A small contrastive image-text model, trained from scratch: text encoder width 128.
Rows from block 5 of the text encoder, named by matrix and row number. Rows with one number belong to one attention dimension. Each number is 50 + 10 x the weight over its row's rms, rounded and kept within 0 to 99. All counts start at 0. After the name is the row's rms in percent of the matrix's.
# q: attention query (text_encoder.blocks.5.attn.q.weight, 128x128), inputs 0-127
# k: attention key (text_encoder.blocks.5.attn.k.weight, 128x128), inputs 0-127
q.55 087:45 69 62 57 58 41 52 34 54 66 57 37 42 66 43 61 37 46 42 47 35 28 61 50 66 51 60 56 35 34 50 27 45 59 44 50 57 55 55 54 46 36 49 58 47 38 46 61 49 64 48 43 56 60 59 58 57 72 66 43 53 49 28 49 42 57 53 44 51 49 52 56 53 50 73 58 34 41 47 43 39 65 48 56 44 61 51 55 47 42 45 43 49 59 52 47 36 50 53 69 51 60 37 35 71 53 56 59 53 54 50 49 39 52 70 40 69 58 54 67 50 39 60 45 49 32 49 42
q.56 103:44 32 45 50 45 53 44 60 54 67 67 49 62 55 49 53 60 44 49 56 35 41 64 54 47 59 41 62 31 60 63 44 41 64 50 75 62 65 70 60 50 47 60 56 50 52 59 52 54 38 62 43 45 51 43 43 46 51 41 55 19 44 63 35 58 54 38 47 69 62 50 31 44 60 40 44 52 52 58 57 47 47 55 31 43 23 61 49 45 40 34 51 52 58 54 51 28 46 48 39 53 45 57 57 67 61 35 38 57 57 51 53 42 46 60 49 57 54 53 56 46 50 42 51 61 47 40 67
q.57 091:40 61 47 40 43 39 31 46 57 55 45 58 42 61 49 53 49 58 68 47 58 48 46 66 45 47 39 58 51 39 49 60 52 52 43 58 56 49 56 55 70 47 28 55 68 49 38 45 61 41 55 48 36 45 61 46 70 32 40 51 54 37 45 63 50 28 29 40 46 60 44 54 42 51 50 61 46 48 43 55 37 53 52 53 49 64 50 49 49 41 57 41 67 50 45 29 72 50 49 31 42 62 60 55 65 37 57 42 48 70 52 47 44 47 36 48 51 51 54 65 48 39 73 40 74 51 40 57
q.58 069:60 40 37 46 59 22 52 33 49 54 43 53 38 64 42 52 28 56 46 50 72 44 55 40 52 38 55 63 47 48 50 63 50 46 55 52 52 41 48 45 37 68 52 51 55 48 33 44 53 69 57 50 62 41 45 49 61 50 70 57 62 36 33 59 69 54 61 56 58 41 43 52 57 50 54 50 34 46 47 70 47 48 32 47 54 50 50 40 47 52 41 51 62 21 52 34 67 51 47 46 49 58 42 47 42 65 41 63 53 52 55 57 37 65 39 55 38 47 68 45 39 51 58 41 32 56 43 43
q.59 109:54 57 33 47 69 58 47 46 57 42 55 48 56 66 46 49 39 66 58 59 44 46 47 46 48 56 59 25 41 43 49 51 40 44 78 54 37 59 25 62 59 54 54 36 55 45 42 59 43 51 47 61 51 39 41 31 47 46 57 37 37 57 36 60 56 49 55 67 43 67 58 54 43 30 37 62 48 41 48 30 58 50 45 78 48 49 59 56 55 52 36 54 41 42 44 54 55 45 50 42 65 52 47 36 38 51 45 48 54 26 62 62 63 52 39 44 63 49 63 54 55 42 45 49 44 57 37 54
q.60 098:49 37 45 64 22 61 61 58 45 53 60 53 49 54 62 40 58 50 43 43 49 67 52 45 50 54 48 37 58 44 32 43 57 39 57 45 37 49 34 55 42 64 60 39 54 37 43 40 38 60 42 49 53 56 42 58 52 63 51 48 74 62 41 50 43 66 46 47 41 39 57 65 36 50 32 61 52 49 50 63 64 72 56 59 57 45 42 48 49 61 46 43 28 58 48 44 58 64 39 80 43 48 52 62 31 51 44 34 46 37 39 57 52 51 36 52 41 54 36 50 66 56 49 52 53 53 39 39
q.61 091:48 59 55 54 50 41 58 45 52 60 38 46 43 47 54 60 21 48 64 49 63 40 54 63 37 46 52 67 49 42 45 59 61 44 48 47 70 50 45 47 46 55 43 51 44 62 49 52 50 57 58 56 61 75 56 42 66 52 57 45 67 63 47 39 47 45 64 40 41 31 50 56 54 52 49 58 32 58 59 80 53 51 41 24 60 35 48 49 41 59 39 50 52 50 46 68 50 59 37 50 29 45 63 44 41 52 40 64 58 44 55 45 49 41 61 56 39 50 49 63 59 44 39 67 28 51 45 43
q.62 087:53 31 48 47 50 54 55 54 48 44 55 53 38 29 58 57 45 60 36 51 42 45 60 48 44 58 54 57 54 49 59 59 42 48 63 38 42 41 49 41 26 65 56 65 43 56 59 41 52 56 43 61 40 49 38 51 49 31 62 33 48 53 50 55 48 44 47 49 77 34 37 54 55 55 47 50 69 46 42 58 59 43 55 52 62 48 48 68 63 42 54 54 40 26 67 59 59 47 38 58 53 50 38 26 56 48 41 65 30 55 49 55 45 61 55 43 36 58 41 49 32 73 45 51 50 57 37 69
q.63 101:40 30 62 58 59 53 48 51 35 41 42 57 38 41 71 54 35 75 48 52 59 61 44 54 47 52 64 41 38 37 52 51 56 67 67 35 27 57 51 45 44 43 45 44 62 51 32 65 47 42 40 51 50 51 55 49 53 49 32 41 54 61 47 54 51 68 48 48 51 58 54 45 51 45 71 69 47 47 55 44 25 42 36 48 53 70 52 49 59 37 48 51 58 34 43 63 41 45 47 50 61 50 46 47 60 44 58 44 53 67 59 43 39 66 46 47 41 35 46 62 42 43 69 57 52 44 65 41
q.64 117:52 41 53 69 47 60 62 59 40 47 68 56 54 56 33 54 61 43 35 61 52 78 47 39 28 55 52 45 58 68 59 64 33 52 45 55 41 32 42 53 41 55 32 47 50 51 60 36 45 51 39 58 47 43 59 62 41 46 54 44 43 62 38 36 31 43 60 46 37 50 43 59 33 47 51 43 58 47 47 51 60 53 57 53 47 68 54 45 51 23 65 48 47 58 49 45 49 50 62 44 40 54 48 43 56 57 53 39 45 44 63 55 79 61 71 51 56 42 57 64 34 58 50 51 44 51 47 44
q.65 098:43 62 42 48 47 52 36 47 51 44 44 50 49 63 40 48 51 55 67 54 45 59 29 65 39 57 51 45 47 22 53 66 46 49 61 41 38 66 58 52 42 31 56 49 42 37 42 55 55 69 60 62 55 45 60 52 40 56 59 55 51 40 66 56 54 69 44 54 44 53 52 54 57 49 54 39 46 56 53 46 24 47 53 48 58 43 47 57 49 52 59 60 49 42 51 33 40 54 61 55 47 58 47 48 46 27 28 50 33 42 50 55 51 57 23 52 59 35 38 35 57 38 69 53 57 53 26 53
q.66 118:46 44 40 74 59 59 50 42 60 46 47 33 51 41 42 61 48 49 55 71 62 68 65 59 37 51 37 45 38 55 54 63 65 39 44 35 58 58 49 36 43 40 37 60 47 53 52 60 46 54 62 42 40 30 37 68 70 44 59 59 52 48 66 38 39 40 47 56 41 45 40 53 40 53 60 52 52 43 55 61 49 47 37 55 56 38 55 51 47 39 41 61 45 42 45 43 40 41 56 54 41 72 25 61 58 40 60 46 43 58 57 48 64 29 63 35 52 51 48 52 46 43 39 47 38 60 59 41
q.67 116:44 59 43 48 63 53 49 59 42 46 46 46 53 31 57 25 37 61 53 60 48 38 35 57 46 53 62 64 61 44 42 26 45 57 51 51 51 56 53 60 34 42 58 27 38 50 48 49 53 42 45 46 56 69 49 45 49 58 57 55 35 51 59 64 64 52 48 53 43 39 62 50 49 30 62 53 63 37 43 41 52 66 44 47 43 51 41 43 43 48 56 56 38 36 66 58 38 52 70 58 56 51 69 42 56 35 49 41 58 51 60 66 22 44 53 55 48 43 61 45 39 52 45 59 70 54 56 31
q.68 128:63 43 52 68 59 32 72 48 59 40 44 47 39 64 44 48 45 50 61 61 27 40 47 31 46 44 43 56 39 45 62 44 64 42 53 52 47 46 48 55 27 59 66 35 61 55 42 59 38 43 47 65 74 51 52 60 48 72 46 56 35 42 52 52 46 69 60 44 51 35 39 56 61 38 56 37 38 36 57 44 46 55 45 47 45 54 40 49 51 51 47 54 42 35 57 54 46 51 63 60 60 50 51 60 33 62 61 42 50 32 61 46 55 45 53 50 63 44 51 53 46 43 50 32 46 68 70 53
q.69 117:52 58 57 31 40 46 36 36 28 37 47 52 63 56 61 38 44 52 56 54 58 46 59 46 67 31 61 48 41 60 38 49 55 64 40 50 45 51 48 47 41 40 48 57 54 59 48 45 39 50 46 56 57 47 57 40 52 48 62 53 56 48 66 45 23 54 49 57 58 39 45 54 56 30 57 40 71 56 61 69 56 72 42 62 40 66 44 62 46 32 54 46 54 59 55 63 63 52 55 39 49 45 47 46 49 52 47 48 65 36 54 47 58 55 79 55 48 40 38 50 34 50 37 42 69 35 40 47
q.70 108:35 53 32 53 47 54 61 31 33 55 37 68 59 47 47 34 57 40 50 49 54 60 59 59 74 36 45 46 53 67 47 41 48 48 51 32 48 32 41 52 55 49 40 48 52 46 56 51 36 35 51 61 55 64 60 40 39 49 50 58 39 38 59 70 38 56 49 58 57 42 51 42 56 38 47 49 41 51 40 40 57 36 63 51 56 64 53 49 63 50 52 61 45 67 44 45 47 61 43 40 60 47 47 60 31 64 71 60 59 39 54 54 52 44 61 40 58 33 45 35 50 62 62 28 62 41 64 47
q.71 094:51 46 47 52 50 45 36 65 52 41 65 46 62 50 46 55 46 57 51 58 56 45 41 51 48 69 65 36 60 45 47 61 37 46 55 56 59 39 40 57 61 43 63 68 58 45 49 34 57 38 47 36 40 51 25 47 41 45 58 35 70 55 45 24 57 54 40 55 37 33 52 60 41 69 56 73 52 41 52 54 58 53 57 50 56 43 54 69 39 64 40 49 69 27 41 52 60 54 49 44 68 53 55 43 43 37 42 63 38 53 55 54 57 32 39 58 60 61 46 45 52 48 49 62 46 41 39 51
q.72 106:45 54 57 59 56 55 59 49 35 45 52 54 23 54 43 54 46 64 43 34 61 44 52 53 43 28 45 64 52 38 48 60 63 59 83 44 37 60 56 54 55 38 41 48 32 48 51 44 43 54 43 42 38 39 47 64 66 67 45 43 59 43 38 67 33 35 56 58 55 48 50 54 54 59 59 58 56 44 59 61 44 56 50 51 47 40 41 29 60 43 41 35 57 46 54 26 50 47 56 46 53 55 51 39 61 48 60 45 63 54 44 58 37 63 28 46 56 40 62 59 50 42 51 41 67 55 38 47
q.73 103:53 59 60 57 48 48 50 54 40 57 47 42 49 53 59 40 60 39 56 41 45 44 51 53 49 59 55 63 40 42 38 51 37 49 60 59 56 50 68 51 48 48 63 36 41 54 44 32 64 55 57 40 35 44 47 50 59 67 42 49 61 56 24 27 72 38 52 52 58 37 49 54 47 54 47 44 49 51 58 53 38 42 47 35 51 57 49 77 46 48 49 49 69 44 47 54 60 57 45 66 26 69 55 41 46 61 26 45 60 42 47 49 35 50 32 56 31 68 30 49 50 51 45 66 39 53 56 50
q.74 097:50 42 41 53 47 50 57 41 59 41 50 46 46 58 46 37 53 56 51 46 40 47 42 44 52 38 37 53 53 48 51 53 38 37 35 53 56 46 57 52 64 53 46 57 53 59 37 53 56 34 33 46 52 64 46 54 59 21 40 60 42 30 64 40 59 70 41 42 64 51 58 67 41 33 72 41 68 38 54 44 60 59 48 74 53 58 48 41 47 59 56 43 55 57 59 51 44 57 53 31 52 47 53 60 47 46 66 56 42 63 36 49 63 70 61 76 54 45 62 43 47 46 36 58 43 32 53 62
q.75 098:64 55 45 51 38 45 44 44 46 47 40 61 49 51 35 41 50 45 50 74 53 54 57 62 67 70 47 50 35 69 63 46 70 48 48 39 58 56 45 36 59 36 46 39 55 42 45 52 43 77 42 53 46 55 57 46 37 59 42 53 49 50 55 38 44 49 55 54 49 45 49 53 51 55 49 47 49 68 74 35 30 62 43 20 51 51 49 56 36 51 47 65 39 45 55 31 56 30 67 48 41 53 61 54 50 51 46 67 47 62 28 55 46 52 39 56 49 69 53 65 48 56 45 48 50 51 60 50
q.76 092:57 47 43 39 38 32 45 40 58 45 48 64 42 31 42 61 75 39 37 31 39 45 63 41 39 60 42 51 35 51 62 57 69 31 36 49 56 48 50 49 57 46 47 56 53 48 39 53 55 64 59 61 59 59 34 33 55 45 50 44 49 52 57 62 33 65 45 47 42 50 49 62 56 51 53 55 38 73 47 54 35 53 55 67 54 45 53 37 56 67 59 68 45 48 51 36 42 40 47 69 46 47 55 55 33 48 62 56 64 47 55 48 48 57 55 48 37 60 38 51 57 30 62 55 65 37 42 53
q.77 091:54 58 50 75 53 50 56 46 58 52 59 58 36 38 57 69 38 58 39 28 49 33 64 63 40 49 69 41 44 35 57 48 47 65 55 56 43 53 63 40 49 47 56 47 55 39 53 44 60 34 56 31 31 54 45 47 57 45 59 38 61 54 34 39 48 51 55 58 49 51 58 48 51 42 46 46 29 51 39 46 73 26 60 62 63 56 53 64 51 62 51 38 44 74 58 58 25 50 41 36 54 52 41 43 59 54 44 46 53 34 42 52 58 49 54 43 47 43 50 49 58 41 40 52 43 55 56 56
q.78 088:55 56 46 51 50 47 57 47 55 39 64 41 64 33 58 54 51 57 47 46 41 50 53 37 53 62 25 57 34 39 52 52 51 68 50 49 49 47 43 49 44 40 31 61 57 37 68 51 54 65 41 38 39 41 54 31 36 25 56 49 48 57 45 50 24 46 58 50 41 80 62 54 43 58 55 40 39 60 48 25 42 43 46 51 47 43 55 41 59 56 47 55 43 46 50 63 46 48 41 63 34 63 46 66 55 47 47 49 37 53 44 40 60 43 51 48 68 52 66 48 40 52 56 44 49 35 71 50
q.79 089:52 46 59 65 32 36 40 62 56 69 53 54 51 50 55 31 38 51 43 40 54 41 40 49 57 65 53 59 45 48 47 59 39 54 37 70 62 59 62 35 60 45 61 34 36 48 53 54 39 39 48 52 45 56 33 36 59 62 66 38 42 43 49 45 63 69 34 53 65 58 35 48 50 40 48 52 53 64 63 36 55 44 36 51 50 54 68 46 58 59 56 49 49 37 33 36 52 48 31 56 44 70 54 56 59 55 50 68 56 53 51 70 63 47 47 46 41 50 47 61 68 48 61 63 49 59 48 44
q.80 093:43 51 49 65 62 54 52 30 59 55 33 59 45 36 60 52 47 68 41 60 56 71 53 48 49 55 56 48 45 63 31 60 31 37 64 57 51 59 53 40 49 62 26 38 67 50 51 51 42 50 61 58 41 43 44 55 53 58 57 48 63 68 49 35 51 42 50 69 46 49 55 56 60 40 56 46 58 55 44 34 49 54 48 31 65 42 43 57 66 57 36 52 50 50 42 35 26 45 41 35 39 71 56 52 60 40 43 57 60 46 62 66 50 32 48 47 52 53 48 38 55 39 57 62 51 52 57 39
q.81 096:52 58 39 48 26 68 55 46 64 37 42 50 63 36 54 49 46 57 49 51 39 63 40 44 52 47 60 58 55 54 50 41 44 41 42 48 52 55 53 45 51 31 53 73 46 52 55 48 27 44 46 50 71 50 58 32 62 53 53 51 46 52 64 46 56 39 47 37 54 52 58 50 60 51 61 52 47 56 42 39 53 38 56 58 40 30 42 41 58 34 42 71 42 44 42 35 67 53 49 46 57 56 59 80 42 67 64 52 36 44 28 55 44 53 64 49 52 44 59 50 55 61 50 51 68 25 48 54
k.55 087:62 66 39 38 53 59 39 60 53 58 46 53 45 57 52 52 50 29 59 31 19 69 37 31 54 46 68 44 49 49 54 47 52 57 55 63 40 62 49 47 51 54 37 49 52 31 59 50 64 47 48 57 53 32 56 52 49 48 30 52 45 53 60 47 50 64 43 50 45 72 65 54 61 43 54 48 38 36 49 39 59 41 51 55 55 49 40 66 48 43 55 62 39 56 59 45 77 60 51 42 45 64 42 53 50 75 62 38 41 46 53 49 66 56 52 42 37 41 56 56 55 46 47 58 40 68 39 48
k.56 111:32 85 54 39 44 57 46 52 47 61 71 42 51 33 52 48 59 45 54 49 35 43 53 47 68 52 50 54 48 54 55 39 60 46 41 58 39 42 56 51 54 51 75 55 56 64 73 50 55 66 50 53 57 52 48 50 42 46 44 45 62 52 67 44 42 44 58 62 42 37 64 64 59 62 50 49 46 53 46 26 44 41 52 50 53 65 50 47 62 37 58 55 41 55 43 49 53 57 32 58 38 44 64 44 48 36 49 56 43 45 56 44 46 37 36 46 40 57 20 38 53 62 58 64 52 57 42 41
k.57 104:48 62 43 61 49 44 47 38 47 52 37 46 48 34 58 46 64 54 61 52 53 69 52 55 43 48 57 36 55 51 47 37 53 49 59 55 64 51 36 63 49 54 40 54 46 54 43 59 63 54 49 49 39 48 48 45 25 49 53 44 47 57 50 81 39 36 36 35 57 68 60 49 40 61 53 61 52 55 23 41 39 57 57 57 38 40 59 56 65 58 49 57 60 55 53 47 56 35 67 39 50 40 38 47 46 64 20 43 39 54 48 63 57 56 40 55 52 41 55 47 44 48 63 42 24 49 35 41
k.58 071:58 50 51 43 44 38 51 43 59 39 26 40 43 45 71 48 41 47 39 51 44 57 35 39 53 47 27 47 63 33 69 55 47 43 69 32 56 46 53 51 47 60 37 50 42 56 58 34 39 66 49 66 39 53 63 33 35 54 65 56 48 56 52 51 41 44 42 44 58 76 41 50 46 55 48 49 48 64 56 58 59 45 54 50 53 49 26 43 58 56 49 38 56 67 53 70 56 53 50 28 46 54 63 55 40 51 36 43 36 44 51 62 39 52 50 53 65 56 33 46 34 54 51 49 41 45 52 44
k.59 116:45 32 72 48 52 36 62 47 42 49 45 34 45 35 37 51 59 47 43 44 44 49 46 33 52 53 33 61 55 50 61 50 51 46 67 58 64 42 48 40 39 62 61 50 55 29 57 63 61 53 57 46 52 55 67 70 64 45 64 37 58 46 48 49 53 39 41 11 61 50 45 44 66 52 55 45 43 62 61 41 43 49 49 37 39 59 44 59 44 46 46 54 63 43 53 52 60 46 57 39 42 57 51 55 42 53 54 59 36 41 52 51 57 63 58 39 35 61 39 68 48 44 49 66 64 49 59 36
k.60 109:57 40 45 48 46 52 65 63 41 55 77 60 46 44 46 56 34 54 45 55 44 56 48 53 42 43 34 47 47 59 59 57 51 42 42 39 36 59 61 47 44 46 39 65 53 38 45 60 34 58 41 67 53 46 43 54 52 54 40 68 43 43 49 38 57 53 45 34 60 61 49 63 57 51 48 52 51 50 59 67 62 66 37 53 64 38 57 63 31 50 46 62 60 41 30 54 46 57 38 63 59 50 43 41 51 49 64 34 64 48 49 51 34 39 62 64 72 50 69 75 58 30 49 48 43 45 44 45
k.61 102:46 51 45 59 30 43 47 51 43 33 48 54 48 55 41 60 36 56 42 42 41 62 38 49 47 62 50 54 47 61 29 53 45 52 35 48 59 46 62 66 49 46 32 33 32 45 70 35 47 56 44 53 32 51 52 48 39 31 48 38 40 45 57 54 35 50 38 61 40 59 38 67 49 54 35 38 60 48 47 62 65 42 66 44 66 28 42 67 52 51 45 54 45 61 57 45 48 56 43 52 58 59 55 62 54 56 61 57 45 35 49 50 62 50 35 51 57 61 53 45 50 66 68 32 65 49 67 58
k.62 086:53 45 49 43 54 52 40 54 52 28 72 55 65 48 44 45 43 55 38 26 56 49 66 45 63 45 51 52 49 71 57 43 59 61 41 60 59 46 67 44 53 62 45 52 46 52 58 36 45 44 51 26 62 41 45 53 54 61 58 60 65 44 59 23 51 56 64 45 47 53 47 39 45 41 47 48 48 69 48 70 49 45 55 41 44 63 62 51 59 30 51 47 57 53 36 50 45 26 42 58 67 45 55 37 61 28 59 53 54 49 38 44 59 46 42 57 53 49 40 47 63 64 58 63 43 67 57 53
k.63 102:42 49 59 35 41 51 49 62 48 53 57 66 48 40 36 49 52 42 52 65 43 42 51 50 48 58 70 42 63 57 57 44 53 51 61 53 71 58 46 61 42 72 38 49 60 45 60 50 54 36 28 46 48 43 28 59 36 39 52 58 62 57 56 52 46 42 44 32 48 73 53 56 36 44 36 54 70 58 42 52 51 52 50 66 30 42 56 39 51 29 58 46 47 72 44 53 58 49 52 35 38 47 39 67 60 53 52 47 54 48 41 73 59 65 45 42 59 42 54 50 71 47 48 53 53 38 49 47
k.64 107:55 64 60 25 54 73 53 45 52 54 44 41 59 45 54 39 43 54 50 36 42 39 66 66 44 56 63 67 69 62 54 48 63 78 53 49 41 50 61 44 50 57 61 68 64 55 46 51 66 48 49 56 34 49 46 57 49 32 54 41 48 53 41 44 39 52 53 39 45 43 49 59 53 51 53 48 51 63 48 47 39 59 44 52 44 45 60 35 40 44 70 52 44 51 49 48 50 55 34 66 23 28 40 42 60 58 67 42 44 48 49 52 54 58 42 58 46 39 42 27 58 69 52 49 44 57 44 57
k.65 095:61 50 45 43 62 39 64 56 50 34 38 42 59 60 54 40 52 37 44 61 30 60 55 45 44 45 42 52 51 46 62 61 45 50 47 56 55 63 48 50 48 65 64 43 58 46 49 43 69 45 60 58 69 63 57 48 55 45 38 44 53 51 49 66 71 19 39 55 46 66 52 42 56 42 52 59 39 46 48 41 63 59 54 55 57 50 58 52 57 57 47 40 34 49 61 60 53 47 39 32 32 50 52 50 47 33 37 58 78 34 45 57 45 21 32 41 51 50 49 46 53 37 36 49 55 50 53 42
k.66 095:55 65 45 44 56 45 38 54 46 49 59 52 52 31 44 60 53 34 58 51 46 61 48 65 54 57 54 37 45 33 73 60 47 53 47 67 49 70 56 63 42 56 41 28 41 51 70 33 51 66 65 62 38 46 40 48 55 53 59 34 47 45 42 49 57 57 38 49 57 58 49 37 47 51 46 51 51 47 39 68 48 48 46 44 54 53 50 67 67 50 46 50 46 48 48 41 69 46 43 55 33 32 52 52 43 59 41 61 46 72 50 37 32 50 27 50 27 49 38 49 58 44 52 59 33 57 40 46
k.67 114:54 48 58 40 49 71 71 60 54 64 56 47 47 57 48 58 41 50 40 48 48 36 47 57 42 43 49 44 49 58 43 34 37 58 64 47 46 47 43 43 57 36 52 51 48 46 68 38 26 53 53 47 63 32 56 65 59 37 50 50 68 66 50 51 40 46 45 54 38 41 53 57 43 56 32 53 56 40 47 46 54 42 49 62 40 51 29 56 53 46 60 50 71 54 45 31 69 68 72 35 51 53 45 60 54 48 50 56 49 37 44 35 55 76 53 55 50 74 47 48 50 60 53 48 38 52 28 58
k.68 127:63 44 41 41 55 39 50 54 44 33 44 53 46 49 58 51 47 39 48 43 48 35 53 68 63 55 49 49 50 60 36 67 62 60 42 53 52 64 64 46 60 58 54 61 45 48 33 67 36 34 60 50 45 51 56 49 65 59 56 41 58 55 49 46 38 42 63 37 66 66 39 40 61 55 37 54 49 60 66 61 41 38 38 40 65 51 52 62 69 73 39 62 60 53 56 52 67 51 57 43 49 50 48 52 47 53 53 57 43 69 27 46 23 45 38 41 43 52 35 68 53 59 52 55 52 46 39 57
k.69 113:64 58 68 40 41 53 61 37 46 64 57 43 40 53 37 66 59 58 52 50 42 51 45 47 48 45 36 69 62 42 59 38 46 57 72 48 34 47 51 55 52 34 56 36 63 40 55 38 64 56 41 46 47 32 57 54 54 35 51 42 56 46 38 60 59 51 37 42 48 52 66 49 48 53 51 50 44 21 52 48 57 43 40 52 72 34 65 50 53 36 53 63 56 37 51 43 37 44 55 46 30 56 44 43 52 67 58 51 67 60 54 46 46 58 57 66 35 47 53 37 41 56 53 55 73 61 45 59
k.70 120:52 29 48 35 50 63 62 45 63 43 56 40 55 62 35 64 57 55 61 56 40 58 49 59 51 54 41 41 59 46 45 49 53 31 28 64 30 41 53 40 36 43 46 58 45 44 47 55 44 58 55 46 55 43 68 47 49 53 77 37 39 51 60 47 36 61 59 71 75 59 51 62 45 53 58 57 48 34 50 41 53 30 49 43 58 52 58 54 53 48 52 47 33 56 61 62 42 37 66 65 54 50 59 38 53 48 53 41 51 47 54 43 37 28 53 39 52 51 56 47 43 32 52 67 50 55 64 61
k.71 099:44 52 42 55 43 50 43 36 41 46 55 55 50 49 36 70 38 60 64 47 69 73 46 44 54 49 35 61 42 43 41 41 49 48 44 41 50 43 70 57 68 55 46 69 56 53 53 47 57 57 62 57 57 41 45 35 37 59 43 48 55 53 67 41 49 64 56 45 57 51 56 46 47 55 60 72 41 37 56 54 60 55 46 30 46 39 36 42 45 62 43 50 22 49 42 51 43 57 32 55 61 59 55 51 50 41 56 45 68 54 54 57 25 35 45 48 74 59 56 42 57 47 39 35 44 42 52 40
k.72 119:48 50 44 48 59 49 61 46 48 61 45 34 52 66 44 47 64 50 51 63 52 46 72 47 52 56 54 58 59 51 36 51 71 49 49 56 48 31 45 46 61 52 43 69 60 46 60 38 55 69 40 45 56 37 47 61 49 36 30 43 58 64 60 45 56 30 32 40 34 48 42 51 53 51 49 65 43 49 28 43 67 62 49 60 50 60 43 53 38 48 60 44 51 44 49 72 42 54 29 48 46 32 35 45 37 46 40 54 47 48 37 63 39 37 58 54 49 59 58 64 54 50 63 53 26 45 55 44
k.73 097:50 50 45 63 64 48 56 44 54 37 42 31 69 43 54 57 35 59 38 54 52 61 42 52 28 61 38 64 47 53 51 59 60 67 65 50 42 43 56 53 57 73 29 65 58 46 63 59 34 60 48 69 60 52 35 59 56 56 44 45 49 52 52 60 65 57 45 52 29 51 54 38 42 51 51 49 57 55 57 38 40 58 44 52 45 44 45 43 40 53 33 47 38 48 50 51 40 47 42 39 57 51 36 41 58 52 54 25 58 37 39 65 68 44 55 45 42 61 63 49 61 35 36 48 60 46 34 38
k.74 087:62 61 60 51 72 58 51 43 63 60 51 48 61 56 62 44 43 55 48 58 50 60 52 33 50 48 42 56 48 48 35 37 51 63 78 64 51 43 63 44 46 35 49 57 56 53 33 48 45 61 63 34 47 41 27 50 49 50 43 45 33 50 30 29 48 53 56 69 56 49 63 57 51 41 48 40 69 47 54 59 54 61 45 66 44 44 35 52 40 48 50 62 36 45 40 45 40 61 53 43 38 65 60 52 51 54 50 54 29 47 67 51 53 63 68 40 61 47 63 50 52 44 52 48 49 49 26 44
k.75 092:41 51 57 49 58 72 63 43 41 43 62 53 51 50 55 43 46 55 36 43 54 43 18 38 34 44 48 56 71 30 41 54 50 62 50 61 46 57 48 50 37 27 33 58 52 52 47 48 48 44 36 49 62 49 62 51 53 45 46 53 71 56 48 52 36 48 55 46 50 41 64 42 67 70 53 42 47 34 58 64 53 43 42 66 49 57 49 52 50 36 31 41 60 64 44 43 54 48 60 51 62 52 39 70 58 49 45 50 64 38 45 56 43 50 35 39 52 42 42 25 46 52 38 59 49 55 41 33
k.76 087:45 60 48 34 44 51 58 51 65 44 60 48 64 54 53 46 50 55 41 62 62 37 36 48 73 37 51 48 48 42 66 52 55 45 39 45 43 56 39 56 37 63 73 41 51 50 37 51 55 47 40 43 49 54 70 43 63 39 55 58 46 40 49 54 51 39 51 59 50 32 57 52 37 63 61 38 46 37 65 66 49 33 62 59 30 64 52 41 56 55 53 65 62 40 58 55 60 52 50 67 44 41 41 47 32 56 47 45 52 35 50 45 66 51 39 69 55 44 32 41 48 71 68 42 38 49 43 57
k.77 097:49 42 40 48 33 29 27 55 44 58 43 52 42 55 54 65 37 48 52 52 41 43 66 64 61 42 47 42 51 66 49 66 50 54 61 51 49 47 61 52 52 58 49 36 78 49 58 50 42 53 53 66 63 50 40 48 56 60 50 37 47 34 47 35 54 58 31 60 52 30 51 40 48 61 41 48 67 53 55 43 42 61 60 44 61 45 60 56 48 43 71 61 47 35 37 50 58 45 52 47 49 48 25 49 46 53 37 42 53 61 52 69 50 53 69 38 34 45 43 59 65 44 46 61 63 42 35 49
k.78 100:45 41 48 34 42 51 48 58 39 56 44 62 37 49 53 46 56 58 40 53 41 69 47 49 62 34 76 34 43 54 48 62 54 31 50 45 44 43 43 44 46 52 52 40 52 39 46 52 76 37 63 50 42 74 62 50 59 47 32 52 54 39 54 46 47 41 55 48 47 36 36 44 59 46 46 29 53 47 45 59 51 57 50 58 71 51 40 47 55 33 55 66 53 52 50 34 49 49 62 59 53 43 48 56 47 48 61 67 57 61 64 58 23 57 64 57 43 38 60 63 53 58 41 70 69 44 57 47
k.79 079:41 51 39 53 70 57 74 48 42 51 44 61 44 43 70 47 45 56 31 59 47 59 41 40 36 52 51 55 36 40 53 63 31 54 71 50 53 45 38 47 38 29 63 58 39 57 52 55 48 44 43 57 58 39 36 56 61 48 55 39 35 48 39 51 43 49 69 64 43 47 44 44 50 34 54 45 55 50 56 61 25 54 62 56 40 46 34 63 43 68 55 56 53 57 44 56 52 40 48 46 55 35 43 49 65 71 61 42 36 50 52 38 38 60 62 60 59 44 42 46 50 53 40 50 65 68 55 46
k.80 100:62 48 43 54 33 43 62 46 50 56 49 64 63 51 60 50 44 62 40 58 47 73 52 53 39 47 38 48 58 51 62 38 49 49 62 44 59 42 56 56 39 50 36 60 47 45 38 56 45 37 57 57 59 44 61 59 31 55 72 39 55 70 65 46 63 43 48 45 50 31 33 46 57 61 51 75 53 41 55 53 35 73 52 53 68 24 44 53 36 56 41 51 54 55 55 39 45 35 40 49 69 50 49 38 49 39 52 57 48 57 35 56 39 44 44 55 52 43 42 38 59 57 28 50 49 53 59 56
k.81 098:50 54 60 50 44 53 61 45 53 34 61 34 71 51 39 57 47 62 54 42 55 48 49 47 54 62 62 47 42 42 51 40 34 33 52 64 52 56 27 47 33 47 68 46 47 58 47 55 53 33 60 49 52 55 39 50 38 42 41 48 55 53 52 50 30 59 64 40 61 58 52 49 46 31 64 45 54 65 56 48 44 62 31 36 42 63 47 40 50 35 66 42 50 55 62 47 47 33 45 42 66 33 57 42 40 45 69 45 44 28 57 33 57 56 37 67 61 37 52 60 55 51 58 56 57 65 56 48